Weights of a small masked image model: encoder layers 8, 8200 steps.
Rows from block 5 of the encoder of a small masked image model, named by matrix and row number. Rows with one number belong to one neuron. Each number is 128 + 24 x the weight over its row's rms, rounded and kept within 0 to 255. All counts start at 0. Numbers have three digits each.
After each neuron's rows are labels from the 100 images, of 14976, where the neuron reaches its highest value: "top examples" is what is common among them. Only what is clearly more common there than usual is listed. The data: retinal OCT scans (Kermany 2017).
# fc1: MLP up (encoder.blocks.5.mlp.fc1.weight, 320x160), inputs 0-79
# fc2: MLP down (encoder.blocks.5.mlp.fc2.weight, 160x320, transposed), outputs 0-79

fc1.31:107126119097144114144134132157147112132158178094107078146132139090092107155164135096127099134143090136104129142118137130135133117143123159115131158140112107174132150130167136165105109111166130154095107185150131123114085159146165137108096152
fc2.31:117112113163136174104146189154079129121071104150131129120140138137146136110094106130112116130102115120136131128151131141124091110158134110111132111120132140104151115173101143103131085123092140135181105118160147136137148149130125163179128111
top examples: finding: normal

fc1.225:125140107143079137145127124143136136105132133103103119163151130152139083104126126060137140097115186125151158174156110170151104137110137136118152143119159112105110114123128152111146124128154088113156142105131186112155133162096089124141132117
fc2.225:169149130133118170122140112149142113145171136134140126078106147126119084137135142122120160143183108119152153118127166100103136156129156163156138126119138099165143140160100133129098146109095171101124127160126125145109088095128126131111090131
top examples: finding: diabetic macular edema

fc1.299:148090106120136135118118144132076144143078112171096124157100104133129152139101108132147131136115125167159148110091166126159097107122158119149123141093124131149149118177112123163112153117095124119143158172130136114171141148176166134088125078
fc2.299:123147167142110147157125161112154146143187146139169149140133158119072091140167134130131173152151116158112125161112131106159171140100144112153134117169142097142106169103151156138126127115103138142147168104140147146124103121106152121138161139
top examples: finding: diabetic macular edema

fc1.310:138177117125082073157097138101107133156136119134134119149132097109156123153121098163099136171121103149118124124149095176145127123158163114132137129103092115144153146123066147143127172125122136114081140129079154089127145115102132106140098192
fc2.310:127109149124116119126129149147129123175142077146163068063167152113089129144137181156124150097125132113137128144150116093165141135151094092091124124136088159138140135111110146150149130122120078177093140149129138125119105112098085138169137120
top examples: finding: normal

fc1.318:157145107158147142115124143153109129103096118111092102112134138136126110128125130134105141160128148128128169125100147124136161118109138122138112172108130121110110180136143152078150119174146142130180099115109174110155109124159134108088148113
fc2.318:128105107136112117146123125128156134135117123146120121155110136098171117150115106147146163175094109119118106184156133123132107131132108145150133062110104148168096158106168152130092120124135097133125160122111146129098161139106152109135144103
top examples: finding: normal

fc1.92:161121107183150133108126161147127123168115109104130101155130115114139140125108140120125110144142133170131136145138135123062120105128128130143088156141153140128120104148123104082166126135098119096153097106102083112136105117076122119096087134
fc2.92:110110137103129140126174122131100131092166145113134162103092117124156182113128131050083148076104094159108123166128171131119148121144124120132127118136089165110129144162115130128116137099143136148152116130127150104147121091143159110105145137
top examples: finding: drusen

fc1.13:100120119136128161111122157173148151134052146147095151120136137178139135100152121102132167153093123124165125096157110123112083148138159129111112129141132111135093140107155149092111102162126114098135172125124162098133135151161132118171112161
fc2.13:173151132143102097131097141096118120108196157128172134115116154108128106133137139124125159121158098133119131152097172111144146099107133095154132128125157107118154143170143149158146119098128138145124120120125132158118159114110126121066169089
top examples: finding: choroidal neovascularization; finding: diabetic macular edema

fc1.281:144082156160100105184134170141137140145126131116135127112167174145108131186090137121152113154113146105111148124153113139112148100116139104086111132163105110115155145086133125104133118109132088125144108142149119096095111152141127132072111148
fc2.281:141092123125089156075144114109112111098121081148126151128105162129122163151108148137131118169127088120138083089090146134137125071139140100133098130177145162146145141085124119114092123136121119151099125146114069111152154151129195130093123136
top examples: finding: normal

fc1.207:164122125092113181141110149134156090102133108127127142122151119100134138128112126090122126116083151132161153135133132136048126147116126070124092152141126114102108142154167129129132136107116146111157074148126139133149136129086128124112141115
fc2.207:097125151142092141171138149096188157107134147165131128112068162119092143167150109060133122152135092142122100117141092095147142108106126097137125099096123134128123130112100125162156132113140110178160161128126125148118112150150102141129169113
top examples: finding: drusen

fc1.109:165116114108119151116142114125153137143144125098128087144131095130112147117127129115120081150110145115156153127142095128156161128136151132116178145150110135092154161165168090111140147148163129111077101130102144118145081178160149112131120109
fc2.109:144154180113157160112137084147121176121118151138153115144112119107152119129089096140177150122126103137127143129141121145128129085156108117093121150157141114109142140107137147096131164101160124145154125130136141124123087119149137100082164063
top examples: finding: choroidal neovascularization

fc1.123:133108144159166087135153135106094123155129101136112158111138133120091158119127094127115125085150138110127136136137111145087164114146142155146152091158125133110170132136137152164139105119107108107124104143104138094167153175129140119125107131
fc2.123:155115147166143131078095084112138112135119104131151090139127149139149157134130144114135140120166131119125095127118150122202126120132131107098135118125102138133162100141132106126145144153149168166149132119169137115126072153134100146146172132
top examples: finding: choroidal neovascularization

fc1.125:130137132137119111134175141169117170078153135115124136118163149124131170096127161110129114133141118118114103099125117112134115115172130101108113157186168136136086151100158126081167112080118122091143146079106100131115141098108171117118102138
fc2.125:106154120114098156103096182099108108153104148169105132169150090122124102141115122089110132119093122163115126131173108161138137115128145107149144113159154118100073144106153129150150158129080132147115120148114169132127093117151167109096127124
top examples: finding: choroidal neovascularization

fc1.102:092149135134137148096071166130146118097131110135150130138112116127103138125123118108150116206112137119119122164167126162122164152117125099151179110118138089109136126161111114126131133144150136135143146143076132107134142122125087153116106124
fc2.102:143115109137101111134122114126074135154115109143111161102113093116150106123147125145116151123122106103144129139132147109144132115173136135134120123124109111115096135159115130121146082121065127091109141162149146124172174135154171166167090135
top examples: finding: normal

fc1.158:130164121118159079132103129141109126100125146164118140143158121087139126078171108115123172113102127102138112106170146148084145154126119103091142158139117134103152176130109044133132170112143170134171138125129132105095129137173120145102133125
fc2.158:121142100105094114117119155164116127141166118101133086087127122138144118112128117133129135124134143125139119119137143178108119147121095144091143152130141157111146137109088133084097118107144112147098101150110131119067107146152122143130142132
top examples: finding: normal

fc1.154:113172137136148128085136104128101112134095109129083096109105094139101112151130081111137142104129131123141110115167092130121128119152108150108124126171124122121128169144151108092127118107115134114122119158111130140154134184158133149161141171
fc2.154:142125097112098113145115161100131133120149123137152133166095133134088169135122152129130074150117124094129143120121103136138122147106104146113154142163133071163105178108129148126121129159151126145123098097121128151137149107102153146076105091
top examples: finding: choroidal neovascularization; finding: diabetic macular edema

fc1.19:115162054137125154097113128137107144135136152145133131146136130190141120113161112146158134107140125127138121115168151121100147105100155146157150202154149124121148111142074107139163120112109117106158178159125127138155144099132145147109110131
fc2.19:114094173128100112137133119117154121115111128120124136079124167072116098175101125128076144113139130104132149124114120142133146131172135149104105074140113100140118150102152139156106125136127125152119100087118117152117116147110094117162152090
top examples: finding: diabetic macular edema

fc1.36:168115105134143085086142136104136157142103093125126118125157106120145152136110098180112107121152165164134068123117139092138098165048092118138109107153157101146178098117137118142126139115124133125104136116124112144129074149108118125103129126
fc2.36:164107111121133130116106109137143138121161163128148186109114146102168112145100124154149162146118147139128159117114159116130072120144179153166130109163149136170115148151108142141123131181137119174140156125159134114112143110189121123145107117
top examples: finding: normal

fc1.38:087142134158102066148141100091145086133149170095119087118078100134136121140145132103139131134157128092098133142148139102122129169138112144101106149148076132091169158125099145098137163117132086147134140149168127142117109135139118147123129127
fc2.38:144112130092125104056121093112094154113169106132134086138142139147155144117101122124117168101135155124093153125111141134138148104120128120126123080128128124160099146129104120148128092170153131159135124113141118113128172127095116157113189143
top examples: finding: normal

fc1.118:097172171102107119106146128149166075112094118164141119111143123153118120103149136085106128049138170131108097111121089120117114139077135095120160121185123137133118135123103136112139139137137113129122107115156123104126104146169189157125138096
fc2.118:139150117144150126146073164121115112160110117139075130127110107139134127119153140125117128171140102128129153145138138121171156118147100088163095130078080100139081130134122146123115104157126138112142115120116093105113150091115134125137119139
top examples: finding: choroidal neovascularization

fc1.185:131101160159154175159141147122144135152114144102169132160116193076116161108129130134123127139138092161193158114093134112152165145128111090161112139131129118184173102128130120150151128152104143126133145116115106124118126146104083097135103115
fc2.185:169161137122107092088103107122133138111172172111111123114154092156134103123171116138133149063147135121106123145162113131130111131179146159117123125109107131122098160143108116082137113133148133131142120169098141135102110102109163118128149105
top examples: finding: choroidal neovascularization

fc1.5:126160103118159131131160124138118185118099123118113122085116116153115176093143143110134156106161153087126174106122142138135126131132084131128131158130113103108148160114110132111115091148117157119139105149092115139160157109107100090144156113
fc2.5:132122113150115104120114125087136062134135122130116113133120126129114121141118098136129099178146141151117071119128164117108176138141123102137114106149083117161173101127119120152107126114131110169124154131158111101112122177202121134145091136
top examples: finding: diabetic macular edema

fc1.245:134125120081086113162113100108131149114161106118105122154092157162141127139127192084134089141139131174138128126141142114126103133138124139131093111121153152141120129123142100188135164105136131119174123129128115105141115164135138126110103140
fc2.245:108134137144144147107102139137120107134062151146136159093137152102110089142161097133123124153141087099146145122104123074155180119109153131109106122114096087145081156118120147159103108117118145135109153104124172153133167087150144120121153124
top examples: finding: choroidal neovascularization

fc1.122:110124157126183132139089102163159159098100109098153129138133076121155126148098131124141107101105123153126075149106140140102137113159164133116120176124132118122143132149126147141102128140127131128149093111126131131091140088131134138085131136
fc2.122:183162115117067118102151102127139137117104166140141112129141146141116122116143104131170135116144083138143112129121096114150130124129109107136148138127153121155092138117171124143167087134148110098102132101091131117122137140125117154097149147
top examples: finding: normal

fc1.210:131096131118132147139123123174097120120161096156153136102146134096126093085089121097147108119130156158153139086109138109115153104130113103125179174085102114110155116143111121106122073131127106164173089162120136134134146136132106113139100128
fc2.210:140111121122147161069142146123064140111113155123183163141128117089158116137118141173133146110099097125136114113118143110116121120121154149156108185115116095134139133135132144118137118135106106180119165094111138145085130079138143138131151112
top examples: finding: normal

fc1.137:140118104151061123112128118106092108175130169118156154130129129095137105133151156137121146079168120186158164151123135110109114157154166128124112153104154102147143106101127148116141134150119120112129128151168120122188154090113125109115155129
fc2.137:121125173121140140125116147115144136137158104133105148097123142124082083142145104107133162169124088121098109122095108105164170089101132135163122090140132133142095122118149109138115150099117135128104129071086147130116093165119149114143111129
top examples: finding: choroidal neovascularization

fc1.29:170134101086140114178119127131113095134143104136162106112128127144160114127146144125143101138152128122157091103049146183145115143113142155152136136093149113117196097121063111129116146152116144102156139125125156092127138110106125128109130174
fc2.29:175143128133079131122135191090115155136121128101127125153117106118113135154165110108105120079109084148117150161189128133136134101134138075113145142108135164134076154118136139131108128146129116194136116115145133155127157103136126128163119101
top examples: finding: normal

fc1.14:099122125159167136129134129107107076116128100164123121112144126140144123112107182107158137126107108123117119157121100126142095127173128129121099155112159097157124182181125130147106148102140120142135178155116152099176152106127125156097169084
fc2.14:129133148110091140133133135123131195172145146112169154109099135144059107153156087111124154140142105118160130137094147094163177115093139099170133077109130112107127109103152122143132098126099139082116134096130118135120138138130130085095131150
top examples: finding: diabetic macular edema

fc1.186:107109142112134146148115124153111167138145109140094110118129114143125133117161109137149150140151155098132121152121175145114123100108129124120093111136101135135157094130166175148101125159196136110111128159125121131171163164115103115155126132
fc2.186:097118160161132106122130081122136092128121117189121107105098105132171141117161171137111105145154100120138146095128145124134095129081154155091154142122097124103152144090138126140087136089116140067115157140126070131107160162151168146101136110
top examples: finding: normal

fc1.151:128097105147107138130119144135119143087112115127121134135118164129130121117111141131167113143109109156123141125154109121185119085115127132169113075124128149165153132092123136126101123118133138175124179112132130174164167111116160156119124137
fc2.151:138133133131111127104086104096140113163115113119148130114077129097073073124145106113099165099124115136128117124054174063091133136129117094132120103095131074118070118107141103136125154113090116104154127118131135108098128134121121094122147082
top examples: finding: diabetic macular edema

fc1.76:111128086120102107140102148127147149148153134096109097081106148153168142124148115097116163102123165087096118115103103111080174102135089146134133127097161100134137138142142127109159093137163089131101114153149133116093122142115089127112107161
fc2.76:092162124113166143079122132122155131130115094154105122146105142150110149140136095131136120101122134177139099152155114112088138124116156157087110134142098102134123078140130157089128170097085181142117141138098115149126101129173184150098130107
top examples: finding: choroidal neovascularization

fc1.236:123140174139159130111111154132094132151120089091111132160103045113134146098115084136135121108148162119124151145155122116142133128145134131094127144145166164151090111113115082088159118140113138112111126133127103147091108163098111143090148154
fc2.236:107114138152098125130115127104164121106113126151111152129106144135112117119137101133122150183112114119071125091123123167102127120118123142188123105120119090107104114148152172142114107151080100129116181130121172113110126097105097156095197090
top examples: finding: choroidal neovascularization

fc1.42:139145164108136104123093069138114131175142149141204143171122122109146109102158122122107104117126118078137139107132138111108116183136158138114112108148132111119150143123096112116125135111134168146170106122098126170098122130116146104104128140
fc2.42:103104116160085094141138164103139144133125088146063133074102139157104113143076106101132129110111124126160136130112117181145156097135140130121097151084109114116092159158132143120113184122110128107132156114134144108162119128144117139166115082
top examples: finding: diabetic macular edema

fc1.254:117112125132121129163125094136150098125114186102157101154163110134131118122126108139080137154131121136147107138117130091110121146129090085146158140130171123152167169122143149077168148109120108134137112065102140167143173087095163171128122124
fc2.254:129130120171136148117136103120085114135159135128179093085081113158123126115125133118092143159083104083118144184132154169126117121155114194134119122118143140109129129074123081126132106161115078117178103147169161173143131166126127137115086148
top examples: finding: normal

fc1.160:140138110131137110170171096125128140132169116119119143106135134145104148127174116120135152159107110154126128108121165119106143119148115130154103169113133159098126124142115163103121135104113137193126089122078131158112149125169094088135160147
fc2.160:132117074106122126119094158150176139142124178166135121122056143159151145125082130135129131111137147120118134144128117122123131104089128125123158116087127139146144132113114124145130079136114131138142100117151124140117146134083137137120091112
top examples: finding: normal

fc1.18:151131100108134122197104141099149113111094096166146135088109141160123135141167095135146159132095139099111139105126129152111117164100151116140182160142128126136123134144112128128137139115108129108146119169084142098124148099109128127116097141
fc2.18:113113115115083110107145094114069154147208119101187118126146121118102114128102127099136119124140134155124128112140152140132119124129136104101123130131145128063142133095116159110127158105193073127090149129158104140138108149136164125110134071
top examples: finding: diabetic macular edema