From a checkpoint of a small masked image model.
Model: 96-pixel images, encoder arch vit, encoder patch size [6, 6], decoder width 128, decoder layers 2.
Data: 98430 training examples, 10.7 epochs.
Rows from block 6 of the encoder of a small masked image model, named by matrix and row number. Rows with one number belong to one neuron. Each number is 128 + 24 x the weight over its row's rms, rounded and kept within 0 to 255. All counts start at 0. Numbers have three digits each.
After each neuron's rows are labels from the 100 images, of 14976, where the neuron reaches its highest value: "responds to" is what is common among them. Only what is clearly more common there than usual is listed. The data: retinal OCT scans (Kermany 2017).
# fc1: MLP up (encoder.blocks.6.mlp.fc1.weight, 320x160), inputs 80-159
# fc2: MLP down (encoder.blocks.6.mlp.fc2.weight, 160x320, transposed), outputs 80-159

fc1.318:116144116109173129107121107168142133113144129128134130137178120100155114152147132125135180140106168105132189124152151103107153124120115108126119150136148164173120113170128073095117153091128110110097094102127139069121106144141128128162137112
fc2.318:091088167118122094165153107089154073131102137153100168126110131160119137121132116156101119089135126131149095111098109171133124162125134140122172096142095100107076122086125161157163100140143106133138146142160169171120134109128109102155106097
responds to: finding: normal

fc1.192:108110131174099156125162157172143149124108145102124140109095096122169169121163117111145164134134096097163114150106162125124164147131092103130086115106099127155128136155079175120101157082158127082096126164090122131127152101120105130138122178
fc2.192:149086151124075111129153087108160137123165145078143132109115102100092157104122114140144139130110121125123105170120157107144131139092167144119107088129138150118134094114194148102100141151136183097109161125146156133142144163133107112147110117
responds to: finding: normal

fc1.30:160125125094128130115113129126110099144127105132131146109128097128132146128121085159146105141129152116162085167181120137117100121115116112132093155110115159192141146139119104141165115106145124142125124152148131178137124138155157097109106081
fc2.30:100131120118133120135122143128148123124174126164112107135116075122128136106114098135162138101134142121133096167145126127117116144134097095111136109129124142183123162158142114128099156086147147125136116119163113139146137108088165130121101132
responds to: finding: diabetic macular edema

fc1.211:172115138125164119152123106137148101161128184148151139110139141073086113111129113142109122133127140143108105112159127110122117103100088152138107127131162090148120156145145159092134104160104146099186138084122136138127144157113088112131099125
fc2.211:135117172145134147140121118104143133139119114136147129125085101155127133152125089128115120159124100110148152140091116122137123136175097133114138129171102118109142061114130157165140122121139133113105180151131104136125156127145112121142140094
responds to: finding: normal

fc1.234:135121151135094111146118105110103125129080139116106122082095143093100142133118141154098123116154154077145111132155100101128136130151114131137127109109101134142090091098126110190134154121082112111126088124165102132153161139139111160142185128
fc2.234:113130121091116144154161110127129142068120129121132142155148092152132087143138151123149129158120118133112145127143087135136112125126171111138108130152175116129148125125145145075125097114122174140135178143155140129120121136117120069152099120
responds to: finding: diabetic macular edema

fc1.114:094121110078176147106147130120118124162160081128143132122065127152143167140169110185156142168085158137128137097158171130130143152135117142147125132154098137141121122125146091142126104163120137141123105107125115151125109115130110138188126098
fc2.114:104101135186115150151041137148140138143094149083119117111118195118105156146119118126151123096118105110134132088151147078119160108118179119083123126111120165142147126117096133104149160151138120161099137152138100171122135128116151134126131135
responds to: finding: normal

fc1.22:147135104112113114161117142124071116080140152172134146131133183107162105097101133133125100127138104107135083149139143111124175139138127095132113106169132129122169163089100115126095111155152153136126122121135159131114170110090121125106128134
fc2.22:135126145149171139123117133139123175133107108109127109180105145125130093145120115094118139116140113122110133094110123130125104133135106170102108124125118134148175163140157161152109122158161144154138164117143055110136129078153143126129137135
responds to: finding: normal

fc1.250:149106119073135099181119161132110109134126187096139152159134125132092138120108133129097133124145108134149159132142120181128108166129105101153087134120121125130135154138124141118098143138166070132157135137192127073111077131105104171141101110
fc2.250:116107152146121155154150107109132154107151134105170183128129142133167107146164128151109125142107150142149130110101152110098144115139136118096139126165122113118110069134154126109159109093091155125087107167130169153142117126133121119169150152
responds to: finding: normal

fc1.297:136092091097088125140115187151108142106118115117118156085159109177149130104132132163154167111110095127114107164107097139146143184082155143172150134148106124138149128150143121068142142133105112184155130139154147106119111094131140123118116098
fc2.297:138145086111158124154198113132119089112126128120150173142137126170128158115147082123077158128158109123141136106137084201137122135127172092094133121141158109099099104138140150122152075128109131117149149132146126168139109124111125149120165150
responds to: finding: normal

fc1.216:144134164132166110108103108121149144116118114137141115109139124139137094144136128138085126122094137075132096106113141111171104125157106145141152112159128163107102154124144114093119108172111112140152164075101101082095158116142141105115090108
fc2.216:176137144133142102126120133152142112128161127117088118121125130132146146117107126126066159139090138109112130150120138106152125119106091136146125138127111192107118208138150154093097132139148113143127100121100151109093152120090124147114091128
responds to: finding: normal

fc1.164:117149122156137139114144139168107102124130124152129105113122126091114141118119135141090153142106134101127085116139127094110146085111124145127142176136179083129102135155115149157137147162155078107165151140147122126127141178138131128086109173
fc2.164:105068110121097149144103089133135147104146091082127138143144087115112119167124114112145109174150164111105169128121144137124106140152160135118124114138104122113104089110166132111143093143135173165123114146113154167143120140161117135155156114
responds to: finding: diabetic macular edema

fc1.40:128160132106162113148102120155114152133137102133137148121115119147128182067146126108181152148095119103151139106125152118114163138062155138096093134149111140116119103137131138138144122135116130161102141150111109126145124136146132119142109121
fc2.40:127101081166129141126126096132102130124116146136100100122087116076121133177116094170094117102154139142110120122134121124122097121124103116154148104119139090139113174129166147141167150143130124107149131136152134121136126129098121122137158126
responds to: finding: normal

fc1.311:090128124110140168136131146154137135098143119136175139083150115123102173105128126105133149083122167117164159134128102126129204108092121137130104099081138136100106122135096122127137136126149153128112129107121102108132105115118094144155155119
fc2.311:160112093125135134138134089101092112113151139113108109136115102099100160093065140086084126153142162155110194153131177155144073124138166191140096127145143122148127101124162111122141137145073137117143120110165116120163143135137093134137135121
responds to: finding: normal

fc1.158:117137159119072147106126106101134154154098118145116100090102104117114149134122137135123110168138133111170132090112103123097113078156116099176168137137171133151128130129113159156181117098137138121127124142162130120156141131143106124151125111
fc2.158:123137126119143146170183108126159130085132174110151196154120134132164096155141142143135139147146137140147139158164096169148149132092173161108097118131140111098112092130136127113080127144118155159133165135142117155128127178134144107153137121
responds to: finding: diabetic macular edema

fc1.66:130116077176151142102147119153156122096118148135119127133171149117134113079133091138119135107146134116133149149116133168138142097100157151115127091097133104099133128114157095151167123174123143189147124126137114147140165133132094118146132105
fc2.66:118119126124168129123138133096125113180114094153138161141134061100121128125158104136131168104110140106099144138071152092123118141156134156130133149143120129156137145130143133115116182142095142141062143172110110127136115106141149132178119137
responds to: finding: diabetic macular edema

fc1.134:161073093172094065121135145190153147129107137134097131166136116142124128123122119136129121116138094096173139166117110117122105157146080091134116155143091096120124152159128120125092136131139140139130125130172120156121097094071137129142153150
fc2.134:156111132128151116177109125119161170116178142170097125140155096076118107101134117140111117082093148104112101141140126149110107137159119122149127110119117108129157118071171127107134117102132129104153137124120153140057136094114121116103103112
responds to: finding: normal

fc1.287:167146125117102103122099142129155117113129138156136126115115137111138130117132158152145109094122113128108141090148107079107180101151120151120159129196123124100197128158133135129088123125122147126155179117150112176139158132112141120132115105
fc2.287:117132157121127148136141113124153131106141143063126130142135195147127118177156123148088154164104140120160124135131148150146140131150160146108157120092136135168123099178147132124130106108124120101093157107133079124122107128147142179130184131
responds to: finding: normal

fc1.10:118138170145105154161179109133121111089143160091149129106119127112134128085100137094118161121136121171112120128150146088143119106099086143128086124123142104079161132122056126116121133173125130111142150138079089110109137125122126124121105146
fc2.10:130121125108135107104115124109113148167097120167142127122124140138172116143162119108140123129136138080151130101088120169101132102145153091146147112130118096138140098146148129139139121120106122133109156139122154168149167099159130116127158108
responds to: finding: normal

fc1.57:128122147103101113125157131139127122141123139090187106110158059139119140151130138110101140154097178132114135132138114171107144151146152138109138175092140144170113123173175113143121117144139115135129130131125157155101146147100128147101122120
fc2.57:156141129163122161085096107146152103098131157126109102131119192137130121117106141106121118109129127107113148104174163072149107101125114157151139111150101118126145128116070128126134125095132145119132124130140141143137098086137108089108146149
responds to: finding: normal

fc1.190:106158097143102166163100082120127168107068096124098171129131153086110128129125142142163124081097128080111131105110123086124140162136140124152143130124157126128129151120094122093133166120108106144205095120147167132101124072127115129117123121
fc2.190:074139165120174135107088106093109096081102147165138137173117135114111117119114112085124124187104138127109147144137122132155114130162132142122122133148118143130141106105108103141085125119140127119145142120125102101144162144156115110138144135
responds to: finding: normal

fc1.278:126148118135108078188105171123135101082126118153177078130096125137171114181126146088123136152136118105098117124091167076148130158155105120106126158124130151134163088099170141109140138127140129133181129164121095149143120160144114112141105137
fc2.278:124084110113137159115150131098121110143166146078103140124143129093099127077174149164169132122091132125139144107144110124121138110122145176136144105103113112146146140154125166111124116139057140093105143104154140126109155138097116161119154147
responds to: finding: normal

fc1.128:096098151120141105132101132080113104112124146112116132164116115120101089145149125110142078135096136100152138163158135109155112121160132146131150118095128160123125118100124107102111148153146090085120095129127109112148126150095160157129139125
fc2.128:132129134151162120086068151133136146136158135142114117142174107134111129154099129102162152091130110175130100207127148116131138136124087120147117146134127196142114159142155129089138163104130102089145084137099161117139107142094168153091108152
responds to: finding: normal

fc1.173:144089134100128102157121123089170115145146127115146146160127130186160112168131137140127150165143135134161114137105138145130125094139125124112110198126136143156151120138097103125141120119159149076101118107128125083179119102141135138087143113
fc2.173:186101162136184147128131153129136121100160112123133106150165128116149135095137131122132131131144132149092149124125113152143157144136092126098112145110094103137135161139100134141169116093128099111132098082134156132135124151146153174145131128
responds to: finding: normal

fc1.314:096100129097189098131152143125092124144158169114107117117177167161124140123166169156162129122145140109146145128135125123144112133128119089113069138140083115122120141125130128118124135091133153086079192135121096116150118153145115122143126140
fc2.314:100112198162115138143130080086114143111099108160129123149093122093122143142083123144129150138104099127089140104132110117136142119165109154143173155140162149110151089090162144137125155119160151178130135120161125114109173135114100147137127143
responds to: finding: normal

fc1.117:156140132132141117135145140090123104093170124165113144109118119125084106119088149125154093096142129160133093162135134130153145146122124132130138093136128165092166163129117142118098143117110149125079101117152151145139088151143095118115153140
fc2.117:120112165145111153121157120160145119121101154116166126141137138171154125159089119076090118124135121121124188086127148127134115108089148135174100129145111111121116118131141150113130076134096114103114123171157108118130113153129124136133136116
responds to: finding: choroidal neovascularization

fc1.237:157179132120135149115191154111129150129135124162118113104138126134110113141133145092089066105156107149110125112105097115127137129130101131156146140127130145116113155100135106087123130110141112130191115136132107107127145128134081142120138100
fc2.237:106158137122117139134145162136137173113136093101104105116147135145082128127095147124195110115136117155117119107177094129084132108164123137095118139111087102098116138112129144107150123139128156096075138115137132158112142137130156091123136155
responds to: finding: diabetic macular edema

fc1.54:173113120104120116117102132163138129106112133165132135107146100093157135161161139138161142096162157108163122093092103145135118149097137061120168108149098130187121125117090088135122149094140164142118112164145155092162138111149114124143127140
fc2.54:063108123072148118093107101127124100176103139178119131154160159138097162132147099126134107137128128130125114154112119100103083099145155095085154094184119128090156133134149143139114067135098152127108143151159100167125162147148114106106157142
responds to: finding: normal

fc1.47:099111137157167071116102146167110090096117100150148179135135115175144122106116111127119100142155156125141147072132082149125109142117128117158136138135144150097143149148131147119094150120139118122132163120167099155123129078117130128139135138
fc2.47:179115121156133160146097123158119153119093141136127169128092158131116122170086130110121139148132122124131114123137115107125115138165117106145174127119129102148126107089132115157157166161088123150104138154117155132096112121115129114107130173
responds to: finding: diabetic macular edema

fc1.41:176127089133121099141100177155103141105104167122154121156203105135132102104152143124099145126115119155173127130142102113116096155121147142168111110154102120118149137125128154120143129086134113124155109150122082120166105131159149131148102116
fc2.41:120123101145159121114118084095095101120162121165145130144117214134126097158123111168146086163128105105106150072107111142167119104091127154139110144162156129128152141150077136145138119140076132108125119130109137144109112108124146127155139151
responds to: finding: diabetic macular edema

fc1.293:151133141133123126111112154117065112089147099124118135093140149132128148188124092125121141136111130124108105120135080115133140178083121157142130139113091116117123106144090151139088145127127118161185118132126109174180136104157176117109136147
fc2.293:093101113082122128132160092128194147131104154139149143179149102192123141120131120137133147140161144082101118162111126124111148110132162144140128098089136107134111140126173150118137132133094111095072169180122146123132128156144106131120123085
responds to: finding: choroidal neovascularization

fc1.261:136136185165159136109106128119139167147145082158108165089131106117154130173126162215081121089114101126114131154111123116129106157152118102135132117122089145138118136123096163140120129150133168155131119168109110101132126107144088150165085118
fc2.261:117135172133129131104128115168109090122125128121111115099096107096089139106121131135132114163105115160108115110141125115117186117109124125165110126094078155106170144138110131134143171089133155126127119100129109128119135117105142141094153128
responds to: finding: normal

fc1.107:112177132110143109115105110195132133089124149116108156116183108118154118124109113131160159122108135138105146117132116114163150114116155144112103111144130126147100106156130158099132101107135099112135121118137163118161114120146162125151129118
fc2.107:121068175087118136139188111127112163175096153146133140140087123125138206104137139168081143124144099114157151107146117142101112129170127127115121144103127126078139122103179111150141118137125148155155128107175084136141176152129126144124133151
responds to: finding: normal

fc1.86:149107083138132149153146135165130147119139142062117137117101079115124130072120103122110128137142150099113121108095155147107180138112163147113147107092130152126125133112161106105085077102127116132166119098136115175116149191117143107119115148
fc2.86:109155116141163144107139114152103113110121099126094087106137164155100125119154115110160124132111079147111104130108094147127139117136120111123112154142104116110150151132067190165118099121116120112113144141126128145155094071155108127078171099
responds to: finding: normal

fc1.259:124182142127136129139123180134148103125160132098123099135107129097144108140118095113126142142112113057073181132145099157130116147122123106109115069144094159074162172120150141154129140153131129160126145118092122111120151099154149129104132151
fc2.259:144143102132112155122107103121114143102110147159105156128108094132139136080118167135152123125115114130186104140148173096114099124092169176150126131119151119117067126141143146125127130092127100078128104161151182151144150127114129143116083098
responds to: finding: choroidal neovascularization

fc1.247:154098112139113098119125120102161118165130118104128109086140103145130103081131110109118136134122107117126135158164102177146087149143142114113147135143134163112145136148146129131124136119145199135124100114105107095092146169112130100129103148
fc2.247:095172135164125142123137132132132109094080134118109163120120125105120127127114144168116114160136111145138125160128138118138136146112113110151141115124112115095115121125094101155085112162134094123137167172111108145142124087126140124157147133
responds to: finding: normal

fc1.90:151105131077116151159157142123138131128155113092111149063126121135127148132160149139198140124110140138169096125132109162118145157112149098159125110155116095115095117114097131107172135146135121137157146149096164155149097110119092115121161168
fc2.90:135129119133149131150129109117107090131135168147182132108137113135058111130113132123087089111144147097142169095113112104137146106141133144123131107145136137111173090160159157144135076128134167104107138121136113136119151119147098146159159104
responds to: finding: normal

fc1.53:078124150153107131123143114083132139161099103124157136154111126153109130168105171103123137112111126151097139118132131101135099162135148138154111167110150136134157141109100110100149111126116129108139156119146122110139156131114118159096110119
fc2.53:122105142082145151121138130156143149116145119119142149104140092104148077126166133170078107136131131141164125138149077163134129078124169109092113103159129123130131085139160165148152113128141177158140109113133109145122103149107134135170163144
responds to: finding: diabetic macular edema

fc1.144:083134135163159141152071126130131143108147139081099141128121153160147118148125175118137138131138107134080124134130184141148131117141105144116157109141171125137131123104094156135104163133076138087084123109160124150126132128151160102174141177
fc2.144:175110150118193115148108136120109128168135105142117077105125140145082150144118112105115136112148114130131142119120119144118140125116139123140080175136102118141140124161147111106142118149141127153136136179120132091072087127123111139095113158
responds to: finding: normal

fc1.38:163126155156134114148090118109115103145103078124165134136113112148168069137094123124175115158150123100113145155120120104144134140150139085106176130137166092103102141133133100122149119134170115118109101132136163150139157100107100138100071129
fc2.38:085096141125123128092168111112180157168143101119129086066194183120124128106127145112117134125128144123114132100132165117081114103162100144129121114103110153126147129122121151117152138123109126076139110167120172119168118118140120162103139141
responds to: finding: normal

fc1.304:118099123157120111151157119085139143120092121153122134116100115107148131146122151100148143139132101115172121163121156095104139116108129136131156138103145139103110094102153132106162094132152125148080150110105135119140146115136081102114171146
fc2.304:105154154078115160140121129131093129129130125124113146126127125107110123134128115192113127127139147128096133088161081149172099108113157132118100101134141093164132130129118136156108141115081147124179121151185114136133128147145156105148091125
responds to: finding: diabetic macular edema

fc1.159:139118150130145107096122114148132091142119159159116107134127127101130144099143107133127098100106144188133098152139116093136157104099124156131140157130145082097173087132102132113072108123141132080084152166123127130136147108159112133144081120
fc2.159:118144101164117153117105156154152123091129139145145123121125117089170138174135150078083200121145148107139133153149154139123114145153140079160130122097131183159129141122115120130136112102146112108123090124103118121123110148159095167112153129
responds to: finding: normal

fc1.101:114094110127128117125159199149112139122100138087116142162121101134151146124105117160133119161092119146120149147139103132142124111164145136156118155083112102105109122106131143106120151116107126103117128132114124069144140151112100152131122163
fc2.101:121126125120087149120099062171140103137109159150097116145104119129134144179157119124151151146150095113137119110108139090135132125120161145122172095133159113141140119091146133122137109118123133139151145127129133168132142097118097097149152179
responds to: finding: normal

fc1.206:114140144162103131150169124153159151112162094104152153093145126105162160120162134128155146104115109142130111151146117180192103156142095111109127094109146086111103173136085147139106142133154132123104096098102130154111107120121146140070115146
fc2.206:148087132116161084096141135109098137147136129137134156142104152120093122129091161157128123161099145153145122115107080149120128101153148162144163120137137135093154127082126104137165116124117133110131181120177102136124129126188126124163119154
responds to: finding: normal